{"model": "sound classifier", "dataset": "synthesized solo parts of chorales (CocoChorales)", "train_examples": 39062, "gain_aug_db": 6, "input": "waveform_16khz", "targets": ["instrument"], "num_classes": 13, "arch": "wavenet", "norm": "batchnorm", "depths": [10], "kernel_size": 3, "wave_channels": 128, "wave_strides": [10, 4, 4], "widths": [256], "label_smoothing": 0.05, "loss": "binary_cross_entropy", "init": "trunc_normal_002", "residual_init": "none", "optimizer": "adamw", "learning_rate": 0.002, "beta1": 0.95, "beta2": 0.99, "eps": 1e-08, "max_grad_norm": 1.0, "ema_decay": 0.99, "max_steps": 19000, "batch_size": 256, "epochs": 124.5, "lr_schedule": "wsd_sqrt", "decay_fraction": 0.4, "final_lr_fraction": 0, "warmup_steps": 380, "weight_decay": 0.03}
Rows from block 4, named by matrix and row number. Rows with one number belong to one channel. Each number is 128 + 24 x the weight over its row's rms, rounded and kept within 0 to 255. All counts start at 0. Numbers have three digits each. After the name is the row's rms in percent of the matrix's.
# filt: filter width-3 conv, dilation 16 (model.blocks.4.filt.weight, 256x256x3), inputs 192-223, a 3 kernel for each
# gate: gate width-3 conv, dilation 16 (model.blocks.4.gate.weight, 256x256x3), inputs 192-223, a 3 kernel for each
filt.3 098:188156166099186132106095114124114131158129153116139133118087115125145125119112136151190169134109142124116131151159161181132154121160150138127109091103083119098125143121139110125108132142122144182157114087129122104122155135144113152145092075099145181150145141130109131111102145130119130113
filt.4 101:166154129151129124089118118123097103112125125116126123112128133111123116103110108160160139074108085077104092163143128148136153180173166153123149107129140108119120143148139115122130110109121154157151097120109115113117130121133146159139102135152121120124148141143105105117088104111180132124
filt.5 097:197146191101099110137139128141117105120121129131124115128148141120119124129125115136137148138122124098110108142136143177168189121125126125137117115145126141148140132125156125144132125134122111128138168129148124128131125132117110115121130131117115123120152162138067100085004073019156135153
filt.6 097:119087098150108149084138129118133110061138097110092134138154134142113139125125122110093114073119088101144119163101129120161140135102137135167150134168156112149121140115123163139175189149179160119156134091119106155119124137126117100115148128123123135140145122133153167158129143157178136131
filt.7 099:134133117107128152092131117104117100131135129059130132123114126106127122124111101106131147096115105079115124149114112118147156157122136133145145138134145121120117161126136124129132133119118182124129103124093122123129187128114142125128145138108132146134179127100158107109147106113147100093
filt.8 105:085118106130125133127143104143144136131138124061149061167121165087119101161139149100117110137124139128126131117113146151130126088133111146131139127139118146133136116112141104127095127121128120116136106129114151132135162131165082130096127146131143143113114135126143125133145133135133096160
filt.9 102:162128171141119129087116085113126094110139114160107167120142118156109174121118100208137190137138129130138130153118146127125102148124163109131073077114083095129081168142185122110118126115123135109135159104172084135084090140076154131158111122133113097080120117109059108072089118098141135146
filt.10 097:095134123107132127117120106108116100083116054139121152196125132158137199146137115120139142132126098152124132149144157136130131155142148078110103137113127151121111129136119165122184193155235163140160135129145116112081106147096135125116157116129129131149140140141140117128135128116123127131
filt.11 100:206127168133167125093116094146142143144112138117133106097133129099129091125144142165144146129140142094156120165147159135094104136119126141115139049085064103119118168133178084105075092125093119133115126145139117111114158121188138135128100108127114123097146099128057129073089142115142157136
filt.12 097:134139126152141144132117134180122172119092122098144086115099110102146087139106137102141105107073107111098094141141135124143152116158105168140202130131123142100138101125103123160121124149123123162109119114093148103158150120171126142100112125094150169147146143141153135149139127132176130171
filt.13 102:139114127153161144127128128220184198140101137130139123103124104082125076166164168130126123153147141123130112129126128066086070127122127128101138099117111136129132133129123035105072017107058096102099138155140148118137143113168156136142116127133116121109134104136124120117141141140166154149
filt.14 099:123126132126112150113121131138125115139130119055112125113147095070121111134122114118114139081121089071136093145123115108144142161125140181125165134133143124128116132138124122127134112126117166122135045110117148140125184111141144121120119135121126119148180124127172138122158107118169126111
filt.15 101:143131127144132167159137168101145128162142143156121159085131097147128151051127079167126140110139115134137140090132078145115138118120106141127134147131164104133114118123101133121150111112116095124106110123129143151147102111079130138131090127103148121157096131096118135136121130131093156122
filt.16 103:101119110105141111103133100135134119138126135036128070160120159050126090158119144103122109111115117105140120153113149126133117151112146155151140131135134139116128143111142113128121125132125185118175054106071140132128235128184125108129129110127125141108167101148161144159154126146151121137
filt.17 099:235119201138156112090119102151140146137116146108131119099119129091112096138128139166129160134130140095132118189130159119114118148119137124135122042095067113113121169135167072113073075115081133107119137137130117123121154120146163124151097104116109103093155093140072115068086132099177139145
filt.18 099:046114086119136147162133149113134141124122125139122143146119119160130155115124113075111104123123127161130156067120094089100101091117098120116124177125145127122122092128082176146159160129160089108096124142119153137143100136104114131126149127103108123142091128091190147182191159179103138124
filt.19 100:110129134093151111153120138123139155147120125144124146159106134131126127164141178119138127168121144166111130129145162157120131175142176072139112140119127172127166121136118145125132144135139173149178117130128132117116126142147166139170145127147159141161149143189162127148151130139082139129
filt.20 101:070117082121102141166126173099131122135148126147108143141141123180114166080126100097114103117130119172133154055131067111126123109130108113131125188136176122133125118146104192135183173127161105139103124103131157146152077151086126134127142131123121122140096152099201152196179150168090124119
filt.21 100:105115121137133136169141141105102093149128139124114113126147147114128106099118107104118129101125110124135117081115109164188194122117132160133165208156174145140139119129142152144131111135115119134143091104075174142151115106128128116129118119113144143150121113114159144129138116108115138127
filt.22 098:150123138174120176090128102124130104039106064125126130099122109136132141116123109162126155069111087082134123161130149141172138153118151149155119114130123108133101136110152152145151153152149168127165116108130084125098124126101134108133114120099162158139133123107125134135116115126160131148
filt.23 098:124140138118122085143113118123114128172114157123130122152142151122139115146122153130150144166136160174136141130149153173164164164138187083114100139125117172131157130131134114120107108136113163165176067125068170115134110112134224153210098120125153153146132127154172126134166111131132138123
filt.24 099:137113130105136087116131123100133105148131144120116128139152144107113121124142112130116116124139115094135102137131115134141142187119141120134145129137148128154134166116134109120125106112120154136119102121128126142124148138140151127107157121182097131091151123144108141086108133094108156095
filt.25 098:132153125165102141124109142135101112113095131101138108109115127116159116124123129142143126107098122104093114131159110190135197092153098172123158119131145127113146113149110132156132141151135121169124109164099124094140148132138056122078063153088208140191123168118116117131111099129136139110
filt.26 102:123121117141135157142128129092109070109105091148127138110135109187158179070123049126130130110113074132131112097130099141120126096130113136119148134131141096123086114117122161148172189163170101141108172111143099113102123128110077132081140122138135142123097122090115136104112146106080124092
filt.27 097:141126130099136111174144178125123142246163217120118136100123123101111106129142159102120104169153184154128143080114091118141121100104111152141111155143140145139164134123116095116100079114084107118092125145143184146175182154153129116148131133152129135129143141138143133145153132154096116100
filt.28 101:128134140092129120113122116121130101142131140063123103151123128086104118157151130109137144136122119105114108138144141156144168124141139156142134124128130151135130140122153098118116131125137154153155102116107126118118218172175087124108157128132132143145159146142116117103114125115108105104
filt.29 101:110127124172150169140119153130137144148130130149118167107120094122110131115137126160142159139143131147130134105129112119106139134129138123134135124116127132127129138147102127114132092106100101126098115126124144132136107137096150132153091118104134122163074130105107113111142129128110133107
filt.30 097:120124112155120155113124124147156126047112066118136169118125100146146192141126104127119142082125094101145139148127123100101081127112133157127108122119134109125089107103112174136194184150191153106140140135175094131085137112091126120128134125122156117137144123122154137139153139151166159132
filt.31 100:099113116117128132096145110150160149147142147082147088161115130099121105142135141125115123151145142153150147146111140066098039129115132102117102089119097113130116143115140095118105109117108120083110103122111142146145134107140137134150111125111078122077113117124136131140170143175152128163
filt.32 103:090121097110126103146129139117121112134131148145123132186119141149128136170137130128136137191130150200122158131134122184136146124129141055139086125131136175135143101122111129130133146132136146135146140121115128123128113143126123122132116114123166144157094139115137128135144139147086116074
filt.33 101:147136140167139145058122090160145136072115108140156119126115129132135139159139140166135136146141148128140152189134157114120105130127103104114110023102075110120118125101134102121106132133138140118128158137145077117103112110118124142127091119108127132122106118111098126125121135137202130176
gate.3 106:147129151165130150130134130118146153125137126157118137041121062147120125048108088166129147074116083115131105117121123142132128142125138152139177125123128086125100115119121144130139131116120109115109119112111108137117098115120123123133090111104146131142101107131107126114105125118111143121
gate.4 097:157150143107106113144127139142149133130132125204133169134150146161120147161163139163129140178145145159118138146148134193161210137144130093126123113135138157162163099121100126123139141122147137148142145119109122137137101145112147144139111138126208144196139168144111122123105112102090133110
gate.5 099:164136144120138121124127125129130138137134140137144135089106097129130118103107120149147142125120126118116119124119122065085059115127125136127128100121105087104101166146173095116103109121107098100098172156167108113114141112145115135140144138147068081059143137148066091081105114126124121122
gate.6 098:152150170133106153135138130124152120149159142169141180099145081133123152132143115159138183152182135132160125132129128100129106148114154103089105107098108122141104145115136120093124102091101123096132162137152116141111118110112159148183126116098111110132136107118099112099123116121120139128
gate.7 102:150123128135128171125142149170136122129125116129137202121145123122129159157141135118129164151164151132156166160124126103173163135106135112105095108114120134150140122126088122121146127123123136115122150137138134138116140097059162110145124108091146126172167099075145116112150113119160119103
gate.8 099:124120091160177157151090147111079104125123134146116145093108120171146171101090104147184143130095137131118163099137100148124116098147128121127101126112135113084125113143108150115140142127137108164121162097133111101127126145102108132152116081122165159153089099079115120139129154170093119102
gate.9 099:110128105130157149172111159106097099189113146142159155104116111110156132104106107130149136141118129154139152061128079118129140121139123130093118157128152117102116123137116123146140091133114075139104098135124162108136109074084141144132114107118122132143099102093130120137145124136073138086
gate.10 100:099120075127105099143100155120103113122115131122109125135136175132130147136125151088125080124117154129098168114143118121112124116146117122117077160115159157105164107157108154143159150150158126145138146135147143111148130140107116120135148159152126090126125137118161106198143113163123111118
gate.11 100:129129106123096125166128167132112134108114105164140138108146124151150135114119119096113082106127097116127103104131103149127160098120094153117162160148177129123137103134094175162176163148160094123104171158162121113122115107127082119068158168160141109152131139146131120144093100110105119110
gate.12 101:160145170092125095138100097142134109139106102139135129139130146119125149132138110115142138150130127132108115129146143171122149127142120109130122119100103152119104135153169116116123107122139108136119138132176140114095094115104136133095142139161105095077126129119105101051067092029152169142
gate.13 098:188176160136130124098099103148138128102111096140151137114117121130138138152143144176166160134130125093113094186178176174121167137142137135123135073096092116115113123133120116116129142132152175153165153140140073089074158134149115136105113127126177133166141148136081089073083094089137137107
gate.14 100:108116120147150174150141163148152109123122101125135204133137093122125172158148113121125158153188124163168155123119099117153156124088116105113117126111141151142119107129105129120163121119151131090110133140155141141110130103079143109117117096108157129172116074073158124118175135125129133073
gate.15 102:121149134167154131140114138161130165124119162116146102056105110115142104102118125117151111077120136089135141107140118053081084092130081203109140134100114096096119120143121132117104123119094074117078147148122139118164177101140103147126130125117125116113136113119130120141138127142143152153
gate.16 101:139134147099161107151129123145133138166143174152141133128133114120130110152138134115149142158158141165167145143133143076148081164137173074091103136120111158145127124136141122121111117117109139123135138123117153140140136090148216166196148085123116140101170095150159129131157134145134146132
gate.17 101:142139133131081135148140164130130127117121106149140159133149128140129152116138124129122120133140132136127132110125103169126177097121089120100121136130147136134141145157117139131159120129143081109091173177191129122123088116083111128103128160124101071132114146109099106117068091079147130137
gate.18 101:184145148170131144101129125125141133114134126141121136032102075143122144052106076183147148067115085086119114142125120116108100134140138161131145101113126061108091144131131134123146130121138111114117123114118094125119112122117130136131074094105127106121111117124096116117093126115161146148
gate.19 100:113103102130126114129118134159132153106098091103100127120173149101127129159157171100099094119143138092129113136133137051101071130114132138104112134119134139133149121137111119125137110131143133120131152142173136128119161126150129106112170154192105095107161112154134135146144133146166154143
gate.20 102:137148129183146160137109144211155186121111105135139153080118107101129129138138141141161128128147127123128122120152122089087115093130101156104146091074109112097114113155092113122149099123137080132098147159161124099112128121116121136106072096101135108141094103106121101124144127130164144137
gate.21 103:138138149159122143116104097115108102113124121098108091104139130123121117121120111124134141124142128105124110123138135099139115071120108156126135125116106113120109160167171113110099114121110126141135174124135115117117157136143089115099133123123110115112123123119109112103112109104156139150
gate.22 097:114106115091078133127122098118138122172131096109110133155167132096103119146143139109100132155150118141129106128126162096128090162113185085120098148126122154152129159150162108118138071103106138111162109147147162141112127126121184099175160160142090071109150134151139106125144112141137122150
gate.23 100:147123129129135133047127080140130149093111112046131080147129140081128083161134166128124129120135134097134110188123181079137129118121136136118126084121093116129136180120140082126095101129112147115165151142111110122119180115166109117122128131109075128126142115139116131137109122138255136208
gate.24 099:116132129095154091160127138130097121137121125191168171144107140160164164139101139112145108152114134159129137115112130117101117156146146086125106142147139141106134125139124158150161148134157126126130139145164125113115098098118163153130175147186103107102145130148140122130142119112061107091
gate.25 108:087108074071148091161148160137124114203136176067126086158123165064124101135126127065125065135126123147130136094111083110116124124120113146143157185147204162124164108133121113130140091124115107125109075131079215135194165130140139132129156125172100122106140122143169140170154139157115119099
gate.26 102:120126121138163111070109076120131124101135118112125075146108171126107098146131153151154145115112130108124120190143180125115158190171148101134128101121104114125140149126157131113107152115131237159206124105094096129116130140156140169117110096112128147119139143142137138124139149123159145158
gate.27 102:104103116129129126128150119150144139126146113099117118140152139087091111137141130122112132125156117109153102124101132098125105100093117163148153115138119116146118139141150091095113100087118114103136131109136134156119157121147094119109136114143100113102121111137111125097130137119134121115
gate.28 101:076105105174169189144139162128123120148121133115140153106103087110133144111111086123143147110117116140140144092104071078098131103111088163129159149135158110105106126127111139143156121123130104111080114145136143124133142106088118118106101097083120126153107083071160131133201155148112120102
gate.29 102:161159151114127140100111116172178184116112104119123139133122106120121123167148158146132148162149144132132126176152166107116117120104127106133119063069069126119129138140110101107109129135136134107126162162162109115110145137128123100123102108086119118141145129135110110116122109128162158166
gate.30 097:131102129139099138110145118048125067114159110137105138128170122162102141077136086149111158108162088111137091129108126121162105139111141100113127141136143113179113157119146151110145123084113138102136157125161102161101092125115135119140132135144111120118109109128098111088096116099115114123
gate.31 099:117121103115133143108095125072099065122112094096083127172168132125120154104113097122126139112112070121123103136143129172121136131127144127137153139131158132115122146162134151126198148127170148141163111123136125121101126133129096111107114117135110080133119119133124122128094113123118153110
gate.32 100:137131138161112132147124140158163132100112106148110148121164101139113144138154120113092117125139108125116100121141124127139126080101123152159154123120143131149122103126108128121153140131142096109119170143156125134116119141126086090111135154160127099131114150152116115113099091101146154126
gate.33 101:118130113161140168099098121143128151115100097070118111133132125068109088155132163127136133120118120105105092137139135107112139093120118165146163091097109116108135156146108075107110098114114139132132120140136122104115204146166099108109116147125118110158114122131112095108139108129164134145