{
  "model": "sound classifier",
  "input": "waveform_16khz",
  "targets": ["instrument"],
  "num_classes": 13,
  "kernel_size": 3,
  "label_smoothing": 0.05,
  "loss": "binary_cross_entropy",
  "residual_init": "none",
  "eps": 1e-08,
  "grad_clip": 1.0,
  "decay_fraction": 0.4,
  "final_lr_fraction": 0,
  "warmup_steps": 380,
  "weight_decay": 0.03
}
Rows from block 6 of a small sound classifier, named by matrix and row number. Rows with one number belong to one channel. Each number is 128 + 24 x the weight over its row's rms, rounded and kept within 0 to 255. All counts start at 0. Numbers have three digits each. After the name is the row's rms in percent of the matrix's.
After each channel's rows are labels from the 100 clips, of 14848, where the channel reaches its largest size: "strongest on" is what is common among them. Only what is clearly more common there than usual is listed. The data: synthesized solo parts of chorales (CocoChorales). In brackets: how many of the 100.
# filt: filter width-3 conv, dilation 2 (model.blocks.6.filt.weight, 256x256x3, each kernel summed), inputs 128-255
# gate: gate width-3 conv, dilation 2 (model.blocks.6.gate.weight, 256x256x3, each kernel summed), inputs 128-255
# out: residual pointwise conv (model.blocks.6.out.weight, 256x256x1, transposed), outputs 128-255

filt.3 099:168113135121115119148117120113139160133131104138127150100094089149144086164099125147134142165104084130117155107092133157094093088102110126153155136148126128122172125136143139084123177199139138119123126106142104138138125108152171114107117116144158097107113114125142138134124123073150142129115113125143146129124123142103101152133167107116116140136141136100148145111136131077098142146110
gate.3 109:148132132124187099125151099129107077117103125073127118148151127077070140127122110186115120096166162145133111132110117128141154159119190126119126121114126095152141117090095141170134118116111101124071152129142117159127121097104111116113168124142129133127117124141148135150159130149106112117141162153133138155194104111173209084158072171114120143129128132155143112141116166118134143137153
out.3 121:176154129116156132115123084101144135126100116122100120097145109140129103159084118130131137140138107165103163104140104169096076122133137116116113093167117101121174112132143156106112187193170136145138120102113134135151117127163146141107156096143170157123110118148120103172135102099122097123104168114136081115150110136111130098151120111115133178112107161106153152101106144086140106108122
strongest on: violin (40); note B4 (25)

filt.70 108:122117124109189094138180089122118111157045131093118105134140135101085139112140106132128132114150152151139101142120125064114163125116182113110126135090112113137152125084099125153136127126098090108076185122162133126132109127124133100127140136150145132139125092132162126127140103133118139090151164132134132137152062142151177129124099154106128149148158130147152138156114155139104128110145
gate.70 104:115129135156124116143121162183125085103157119102168141177146129085120201129129150186126100090138135116159117159128140140145128155150151130123123138117171087160106151125131134172156097104142128148116139196134108148080167109121085150114149129103124132112096148142144161144138187221125123174125125189128144160120141096156149096134121144141129129118122101152106073131156126134168135153175
out.70 108:112157128110123087136144096133104112166123133131124117158134148103106144115131107122122144124144171159122080127134156058101166098114159133132143108100118118136134125088088119168130119107071107107115137114146150105136093126141153076156108169144126150150154081152132118090126088139126148112148144108138118121132067161136160158116130163123118110147170148147151143137144167153065143124127
strongest on: trumpet (35)

filt.212 102:176121138143139138128125098126147093099128119094121127146121114108137124140086121145131116124187127147090139093120088188127101141125122104110108108127111112170135134111136152132121127139146144136116083134115102184127152120112117155065190098105121153104116152127113140163158105128087114138139169147097116161120136120153122112148110140100120122091106129106110110132114120083154127152125
gate.212 105:142100119113167092163157091131125113147080112103130127113129101118089130122138099166113117127127116134146136152075125127110129114115179102145135147111145094142188137115113131140143144162122115115081150128186107149118135092130141082117139135173163120107096112118165163143138122142136143111114129152144163151146091120131167136123110134065120176162154119147156130129134161119096136139145
out.212 107:152137105137193115118142067084118089108108125091117112132138116108132106147098119140107117122178133169100126098136085170127129130120130099111092094129114106138174136103096135111118145146139152106111099105117121180158116115105150139108191087138127133127103108137135118177144129093089111102118158116120106129165105103142138115148125164116112137097100171132160130142126101119152122128139
strongest on: bassoon (26)

filt.209 111:140155149120138141095146145138112133116145135105119127126208107105122117175122136136136155098151165117114138132147141150165132165138124163142146077142118118123106109127141124135117136101125099162125137145095163118151122129099122131154137130130126142145138134202100094124151142143081028136119139124157127099155124131132123061157123157150139136102095138139151126107142136143146124100116
gate.209 096:132101147131112121142088157145142126125152112114138148137126086117117147123142134175142130130103096094159137151093142163137113129145136119143143152120158124143117126128120135155118127132145116140123128136135065139085139113120110133116125149126135110099096146120143201124121169156149129158117087138149140147120152084113138128148141122117159139136141086141124128125137137116139179174164
out.209 102:135140123126143123053155148119116129128129125106116115096123133094125109174088118116117136126171144144106117084110136146158131148099127164121170147115120098109130116117129085097141094113135116137143122162101146128165104105111125144152170115130130129142126144187123106161153124122092076146121176118137167109138116131115120115119135133136082139073099133097095130075167094081101130134106
strongest on: trumpet (30); bassoon (27)

filt.8 106:147105123126128125156082121136211119129134122131069130126102108128123116096127151108119110151112088183106158117091117176129113134156124102149101122125123118140127149150143132128136136133146139142163082112115096122096138152112120151116154127118131155114092142086134142154095109111122136139120122110130128151126163126121132129084127107098179138126128094131120157125061094126134137169110
gate.8 104:128109154167110111174109136135146142095152113132130123101136116145139143121143131154149133119068127102177146195126110149115104121133119107148132143099212117123128150141144160129147144145164117135117150138139104140111156109142123134155131112143159086115112154110152159144115171170162130138131042176136132146095125108098121133142159092128157175158110106124128121125136159133146134139139
out.8 101:122130133124127157177102116142141098156143158138106137134130106148118113111163177085123135120129087183107158134123135138136128114186142111117099111165107142152099166153136114145134154148118136158180109079111130096105167179133116127125144154145125136135106127122108116141097119081156163112108123109145113100158158143116139142084133130135160140150143110127136157134077098186109146107108
strongest on: trumpet (26); viola (25)

filt.54 100:119121132119127185074109122123118147130115107122112101129122089178148106155112107108142177127156135138130115106159144136115109112087095174096158089126109144140134102082145123118072132145122120149108117125123121131141129159149141140135103129099107139108130138149083113102141111099091109131132156107120126124105122152112103145213147112140124108082118135101130131096130130116145127110093
gate.54 104:125108127150085132119101153151135131125142093125169154153114137131148138133097118142126118138137112124120123090114142155128100129128119133116137143119141126161116133123144113142123108119148162130143089159128079155099164121126103175062111137068106128087110154130130169122144160149129136213120123142122145148089177109115113136139144119115122104103128111125087078125163108082166134197141
out.54 086:122140095120087157075122123134118180127103078154130102142113146158147119140092094117106104166140117116108130111145148113111108122084127153134152119144121174134142059085128137097089115132114154115120122140116110135153100108161156116117080139106125095112159121142124102097143100113089096132136127108124090117088103149118133109153134140128121100076132132133132135098124122083132102101116
strongest on: cello (25)

filt.161 094:127126141116121174077106134123106145115152122126133122130121085152149110170103107124147181139152137100138118106142134139130111122096101178099158101135121159135123092113139127106076139141133124150113103124113125134141132132141134136124101131098117134120145135152096128098154115105101094137129140115127123119120127140124096136237140126137112103079115126109137127092155130105151133116092
gate.161 101:108130131149120098147118150193114094096147106098184160190126117106129184134129131183120104097125131119173105148102154134132128127138144140140148159098204092156128145118121128155149089123125118132100145169152094160066172086145099132117130137110125124098083146140146217122125174172139137153126106179125159158103122101142146121127132136118110128127161085133121090100163120118142149164143
out.161 103:128162089115111150086126124154113167087136117154137130133133132149151103167094104122094114158162104146114185139115127143127116138140141158120145117161126154131128089129165157089115128150144151120153089138123145177165135106154138129154104133161159138131142139158101116119152101087126100127141141116104114140134113175128145092131105153105133140101121129125110163094148087103127113100086
strongest on: trumpet (26)

filt.171 107:135141135148078165117096152130137136099183136169130152112121125155182127158114161114133122132102093113111173106146117183131096128135068138139119116172116137115114143191208140094131132142186158154172066138104129124137139138131137169119132090094125114129136153119105112145110128120140121174115114129126114122109188118118085128120159090151127116096087134108113123099147103117158111131117
gate.171 098:121078132163135119183101146156174101133124115112118106140128126128128172083173145145129102102109110138169136188124124142126132134147141099135103147117170104148132174131142146173155109131153124149108142152156072126074146140125110139139163118131145107096082142094164173159085167176140148152121112184142137177118129101135155135109139098125166157136138101150118127138107147153146132151162
out.171 117:130119100142128165121101151122178152125110111171125130129135129162175113132137149109114095157126092146110171120158114193154097148133089121116105113164105137154127149156169154115130144146180176148163076147114120148135159140122090198088142113104122134123097159110097109192139134123109115167104141141126110150136184122123103112132123095116146142115094141109101118126116113115179101114105
strongest on: trumpet (28); bassoon (26)

filt.198 101:120126127177114145144136124140138098115109129138149120147122166148173180118134153101130104101131125147124112130178112107109120115115094128095098125136133110136143205143169133117176105137152163128123131146138127134123157161153130155112147096095114119117129143104128111155112126129138155133144134187081125163087125124160108145076148102154107105117121144104107112132133120137138088120139
gate.198 105:110091094107139108136111125161127121138116078079156123156105093127097131134104089147097117123163107133163108128101150136113128122114165155130151164115153108172162115060107118136105106150100131120093126150180094160090171108152130115105114148117136116065070105132163186113136136120125141134114138146134187148130095122128142126147110136112118136117167095134134123073128126106132133140114
out.198 109:077132082116136123136155132121120132143091110182154110148128183154142141096161096118096127132146161207127080138157119081113167114106140140107112129095104159155147152114119127117158077122107160110104125147155148126143144145141121111128130113101101147134148098126116113139140108135113153111155166142087125161121112137148135155122106138104122112158146156134143135134140167149116113094108
strongest on: bassoon (27)

filt.119 101:121094116073137122113093144111165139161142124121087099102127115119086099085135119118113119139129105132124126122101144135165146163161147113141118136109107149140079072103085105164059122096110117135141105109109104099109103138066093123154123189138123149122125124124128132089118112124095115140099112085152132124157147117096150103143101138116207134115125100157122150145079118146131166140123
gate.119 104:103115127125132112130129142140098133144124091100169157150132131119108156124131088187131144117132137099179080137095165116122140118115157140120162168085160113147132129093097097171128116113108119111097165149151105141101141097128106117109086173116109110097110122133144181103158175170141140139131110143136162129118131107119149144156123142100107126136170111151129105138167152113123183162156
out.119 081:154139152111092125103117135127126133119148122064129138104138104097114135129083137157146111106109120110104148091117140129130094120100135128154155112146143104138100097091137086143077146085128087147119110124098084113111105098115119116105088176118123115127111124148125129086116130161095082135139072087164132110121141125110143098120152142142159124098133080122139122099107128060124123150142
strongest on: bassoon (33); clarinet (29)

filt.27 093:137101138090155129122093090110133129134124120106085106116104126122087084077125093117130147147171143141117118119099096115132142145142137101111111125080117162149115082082087138148085126109107103118132111106109097127117120130096093123153131178141097169130137142114111137083153074114094123108151141095104109141153134133123146134151093152081175105118122088121097138149094134125124172146105
gate.27 105:125185170150119139102131109107110112072145163133119098114142154116142116117127130116165145115131208120136115156165090084128125137125095118106097091094134151128087102127121150126149126104142074129129130105069152130148126125137107146170134116132121164177188159144079100103155111137101100109182119122076080134116114139144114118144118149134136112129069115103104108142133141152151126099113
out.27 088:105113130139122153125123096109123136108129092114121114127106122166136085128131115102134167128177129110127108136122119127131126139106108123136132171093149155162130106051121120104068138112120142114101133135109052157099148166105141136137137156121108072087108129109129142106158159124082139107143106118104155161117131140118098158170133135126129120079141093080128123145122140124133123132107
strongest on: violin (34); cello (26)

filt.194 106:128136137137119134156126132139128127121114127138119130134135102154152153143157153124148129126105110125140140149138137138094095085119104137135151115151142110107164172146193152109169149209153115136126138116157137119129135142190160128134138070134147125124105125127137129168067118115147136112126120154143130116099114136135120156116180077141125154137142138111158151097126134140118117105126
gate.194 106:118116104114114123135117149105157148189112125175137155107073126142140124117146141117125114207090074109128116091114154119117127101126137116127131152153114148095139147153128087097118147145120172101143112104145121103122108141126143115106092145130124096120135099083135127129082121092178182131103117101151133109121157124101109162094161112124122120159158139128131153144138110121087135137142
out.194 095:115143143142140157149111123161101096092128136108142147164133077140123183158115192144141106104114121110153114129118117137130115114142107164126129109131132089126112176149170124123172114185136102169126137136148132135109175138144095117105132115105103136117106160085091129159084134097128136137093122160090150105099117110135083114101133097143129133132104113083135112096106096132137169124146
strongest on: flute (26)

filt.234 098:108153121104130116111148131157089121116123096079168142174156101100107160190103109157120132097151147127147106130120179130132118126102156184141209120130149099149144113085121124150134119129106107140080145147154135159117144096158131114109111129119136132105102105190138160119149144152114100136118141151155162124126094124142141107152121156134102136108159118148165111077162137115132126124125
gate.234 098:110096121121117132098110183145137128161152108120134137126138151117111125111125135120115137128139120125114114092124164136167142168149139136137131132118123126167087127110129069172097100075124144154145109159109103103099136138078080152122114183073099128102121127136126137104145169162113106182102119117150163146131173124110134111132120135138158118086116098160114100136142112116157140163134
out.234 130:124161111110130081095123111190097107141135150104146141186135125092103160165075120142110101142140137125129103092117170113112112100133169167142184083139121097108104098111101095153122111123091091093142126128138167135110116084142114095135080170125109146151140105204131120098134099113125094132127126110151132075151100139129156099108125168108124100128167110133144111109156082097098139118116
strongest on: flute (28); cello (25)

filt.206 094:134173142199129140135132102130096105060135146120143129135136145128154134159109123151138127105149168120139132154153075131108102124107111142094103112128153114126132141129151174096172121138153111133099134134116141192145165110147133153112154071120137124147139164124114120154161131126126125115179153179050113159110110125159112122147130133141081125110101146092098091120157159122166097116111
gate.206 106:118083134135135099172137118134118132143113089110154124116113130133111136116154075187131141116117121120197108165089145105108138116107147107127143201100182114142172132103111111137132125136123116103077166136169098141103145091143123101140113148147161093086106115114171196119141175150160176119128101150144157146124110119106141150151132130088135167174160103132140124142146180128104151146172
out.206 074:148104105112158140170131092096119159089117118133128105123116135145132092137106099126114148162139134119135133114099083151108142085108108104103072156056119167118169141100129127072118126137144161054099116113142119146134147112123115108117147063126126129110136113089129139140138122098135145104130131141068108109135116081132100143167114120069098105140114140104137134142125126130144130112105
strongest on: bassoon (32); viola (31)

filt.61 101:134147138129106094130139135127127114140162138129152175136119194081125136116111141127122109139135144128092115099113128122146140147157143100138109146122129123135088138138122096160141116070124152108179130141098128135105134106094091144097120159120101150146139130126130137118164144158139139140139128122116124129128167127144124117081119157122116092145138122138095092175148100117121154190137
gate.61 104:129105121124098126131085124155131125121126074108155147153066105141135118129111103146123139150153107134144107111095143141110112111107121140112150152108151133165142127089125111128103102147112150113111118138148050161086172117138127135087103143101107121067094143100132197106139138112133158149138126136109152153079133114126106161143140118108105099103160112098110110112147127075123162190113
out.61 110:171098158151115082130133139139150088137118100050115151140110134080117109116098141135142136126155144146117116092088142142148106151150134067139129146122158066163129159124125089163139144100137119131155149147086091157104138122083117157086137148105132130113098139128155149145171177163137114142120126132154155145114182109139129127122142163120161143110137126152165100162154106097130167199140
strongest on: cello (28)